config.toml
dataset = "aerial photos of the United States (SatlasPretrain)"
train_examples = 203450
image_size = 48
crop_scale_min = 1
output_stride = 8
depths = [5, 5, 5]
kernel_size = 3
optimizer = "soap"
learning_rate = 0.0014
eps = 1e-08
precondition_frequency = 10
max_grad_norm = 3.0
lr_schedule = "cosine"
final_lr_fraction = 0.1
Rows from block 12, named by matrix and row number. Rows with one number belong to one neuron. Each number is 128 + 24 x the weight over its row's rms, rounded and kept within 0 to 255. All counts start at 0. Numbers have three digits each. After the name is the row's rms in percent of the matrix's.
# gate: MLP gate (model.blocks.12.mlp.gate.weight, 1024x256), inputs 128-255
# fc1: MLP up (model.blocks.12.mlp.fc1.weight, 1024x256), inputs 128-255
# fc2: MLP down (model.blocks.12.mlp.fc2.weight, 256x1024, transposed), outputs 128-255
gate.667 098:111084135186117119159121104126143069166115113168140094145132135168134105145191127174116115120165126087117120145132126114138105140137106126151117096109094111130078171118155139165109123110123097127099159103150082109110125118166166130106179125131084167160126106140148132141169122121117144172123136154130097167102146155178132127137127126112099100154145149141160118126133105091157137171126
fc1.667 098:124139130130119121183109107106113118165114161141155117128119109130134124180153141165144127145105124116117120119096090135127136145140098149122117129106125104125093154130147126153136124110149127155117113186134121105108121114146114108115125117124106131184081101167117105105152100112112130144122162118134129148125211170152103097112116119135163099130134121116119100165132106128142109150088
fc2.667 107:160089112134132107140147157132100151108132088141125137160145105109115114096165156144148124141120101178098156109124166187121115115127119124123183147141137128112141133129177128102112104125119126143135139078144130116100135181120164128159128141113114138107134153150134104123150126151094128097099131129134099069156148159145152147063129119139112167137086141127187113140155106106116102172121
gate.668 099:104133112112107196097128139181098121112103122145107121169148140168140129128122141132124147109150118114123141140115143111151103128128140125126090144079125132116146126109104128164116176111140122130161140106150151088132104160096093102101138137095123115155133097134156097130090116111115107112167131123118146103147155078121089125108120137114101102143107142088176154162145116148159111117117
fc1.668 101:114143121132140106135132138177108127094131152118112143176153108160111119132095151135098173118120137124113138104139148117171111143120140128125134162116117152128182118131127123130109147123154127150172135091145193097102099135157106103090152172117121136143116091103114103105131120133117106144119092143130154120118136131161132136134116175145061111120103140117137144188127133148164141116131
fc2.668 105:170151126170125089107104061148127116124140097138132105133134099126142132098107121121133123111108124136118134097141109118081149121121136132129154149150152139139141180147153120118123151103113126138158160128098119141151101108142106130119113122142119103142123122139126118142107111129155136069120137164134119141095150130118097114158161117082109093093152161133151105146135057088121112113093
gate.669 095:127137138114131115124126162115104163168147151147110150185105158135154090107103087126097077167125127068102161182157114094111072112123135169158090120085119131138101148124146087110123113110158137155111108137135108106120107105152135091126099120133120072115121146141107159117144091142129084131085170095092120144119126134097089170129143124120103166126127143137103139157139077130118122120147
fc1.669 088:116134130144150130145092105150144094091107113152138128057121114088111123153157143125151153098112170202159105071119146158119172139130122080096140157162144129121151159117131159117143127162119101108113118108131103120128181131096139126147138129130129157142105095121126110135159145144149146132150114144144163094146135136117102113114118119135114096138144082109110126085114130126132137133111
fc2.669 104:083169152146138117091113159133150081136122078137144128152131118121144116030108114121112107145093107123123138131144150110101125107151138095139129112093140150135170162138132081124119110134100161152144118120148127153126133140111123136098122131102171108158082143157166156061168081147147152148109118143112178110135104105137140135148120165140125107116117137122117146117124127126117154127145
gate.670 098:097168158152135140119117132130168147122124144149140149126113112131122133117152130130124122123130099121125084127143125089081108166114084127151131198071138092112150133074149159158095112161107112156114155138135091120103125121123150116158121118124151122098122142121115139138129113119142132112111116141094135068140103144122108142109119140113148120128125138161096116154152113116120111192157
fc1.670 096:140109129091082174117113136152111135148090128072099097118133143129157141077104119126165118074151167148164172154087143132131172118129141094118114106148109158129124127140113134136150146055137146111138147141119163147135164146132086138120144146152107122167129098106151144160141136169114163149138140110151158167144101132127109142143106108112125142162121133144139103081110187102149116113129
fc2.670 099:138119138126109096113143110127135164164111110140145129109120135122168174126141108111114117102108131124167147114128146114140115148142140102132116142107109111182099144142164129135146159126113119123145135115177099126139197159149150163124116126117091150156128160169139143134146106100134120142188121149153135141111141159135105130075129143103110125118051087094117107144082107111106167086160
gate.671 094:156146143122130108119121151098130159124116163128144125129160134129112107114096103127128122141129083104077135107148140105132109142129126111112136071128135121162134146112102154154086121101136128124109131161156118145107148127123170113079152131105118136146120163143132112125140129083120094123155154132107152105157179155139147129082118170109114140140138155124136136154115116096164100137160
fc1.671 097:109147156134107151120133175104171118117145166146157113132148121124124125114131083134135092115166099107094143106137146089156123135125131090136142103149099114133119116093078129159089113121149111131125120154151114166101156173123135116119142180118074138132114147112145122079123123085090111145150103133119159142122169156144136119087114129102109147152130174146078141153132107146160152125124
fc2.671 100:161176113129116118116098107133146134093140100111138127105133125106100102169143130091108116111106124115113130155134109121109151129159100177117122115111123121106133158130126120115116085155131165084149153116142097125122132138125123069181156138134155144092155060173128094095141160141131142085126117075145155131129108146123116124131158144145102159137129138156161098112118092104147122124109
gate.672 095:126096115126144101106109140140104110101168109113159130151119135096142153095109127137114128118139117144144117146136140111149144105124077155086129169097124180161149126135129143141096110114130151088139141095140146112122169138138160137105116155138144089142143129107151156129118135166092127179143132132118112130146104153153124121161141080095135149139127112173162088124125127152142093084122
fc1.672 094:146096132117148106140145140157138116134109149154103162112149124172138128139093139146135151114131154121147150150125141142130083132150171131104132121165119132086134140135119096145169126153141123113131137133141124132142140163100135164111118128115104133154150150112121117101150152116176113101118144120131153188077174113140124159127113160131164077116078173121080122130106126105096092087156
fc2.672 095:172147135138148079077120134086103156151111106152089143167130100153107127150104139170112075137143116139106118128125134078164135101178113131115158131112099140141135150141157118143111127137139150154158121171099167098115113143158151156094156120139165118181152136176146110150114111143108131133142103129147128152152133124132119142173134074102146163092138080124080135124121148104125166164119
gate.673 097:130160117105143135104112158109156145172082079130126101078134121100119145117131096134133099139141108161110098150091116126121177125158124155148126158145106111146142167133149133206089172112148105155151130125125147174130117152154139153152125136152142118122147121104142115171135121093063119133083103149150139067130068124120165123134126128191133128128119189085105092134135105143166136100162
fc1.673 095:125121113137166110110097150114092109097104189114120117135125137114138119118128154109177136148091105105099149112065140156179114120140117132167147123178160159101149164143099098117160098104136118114091156206117134118130127128126111132126130114145086143126116124130121153134152147135143092169137159124108141113107151139128083113151137112138157162147126099137180115119128138172089136119100
fc2.673 098:111105138134112106118146113105134117125113156138120113153123099092139091124101124165156156114138107130185132146147149133172126152130115142123148138090125108130143103129118108096095168156128138082136131098146122149085094087135146114090135143129155153118110160135158110156098151125128098122130151118096148113082105140126111104189151112128141137124116147129074115124166152136133118057111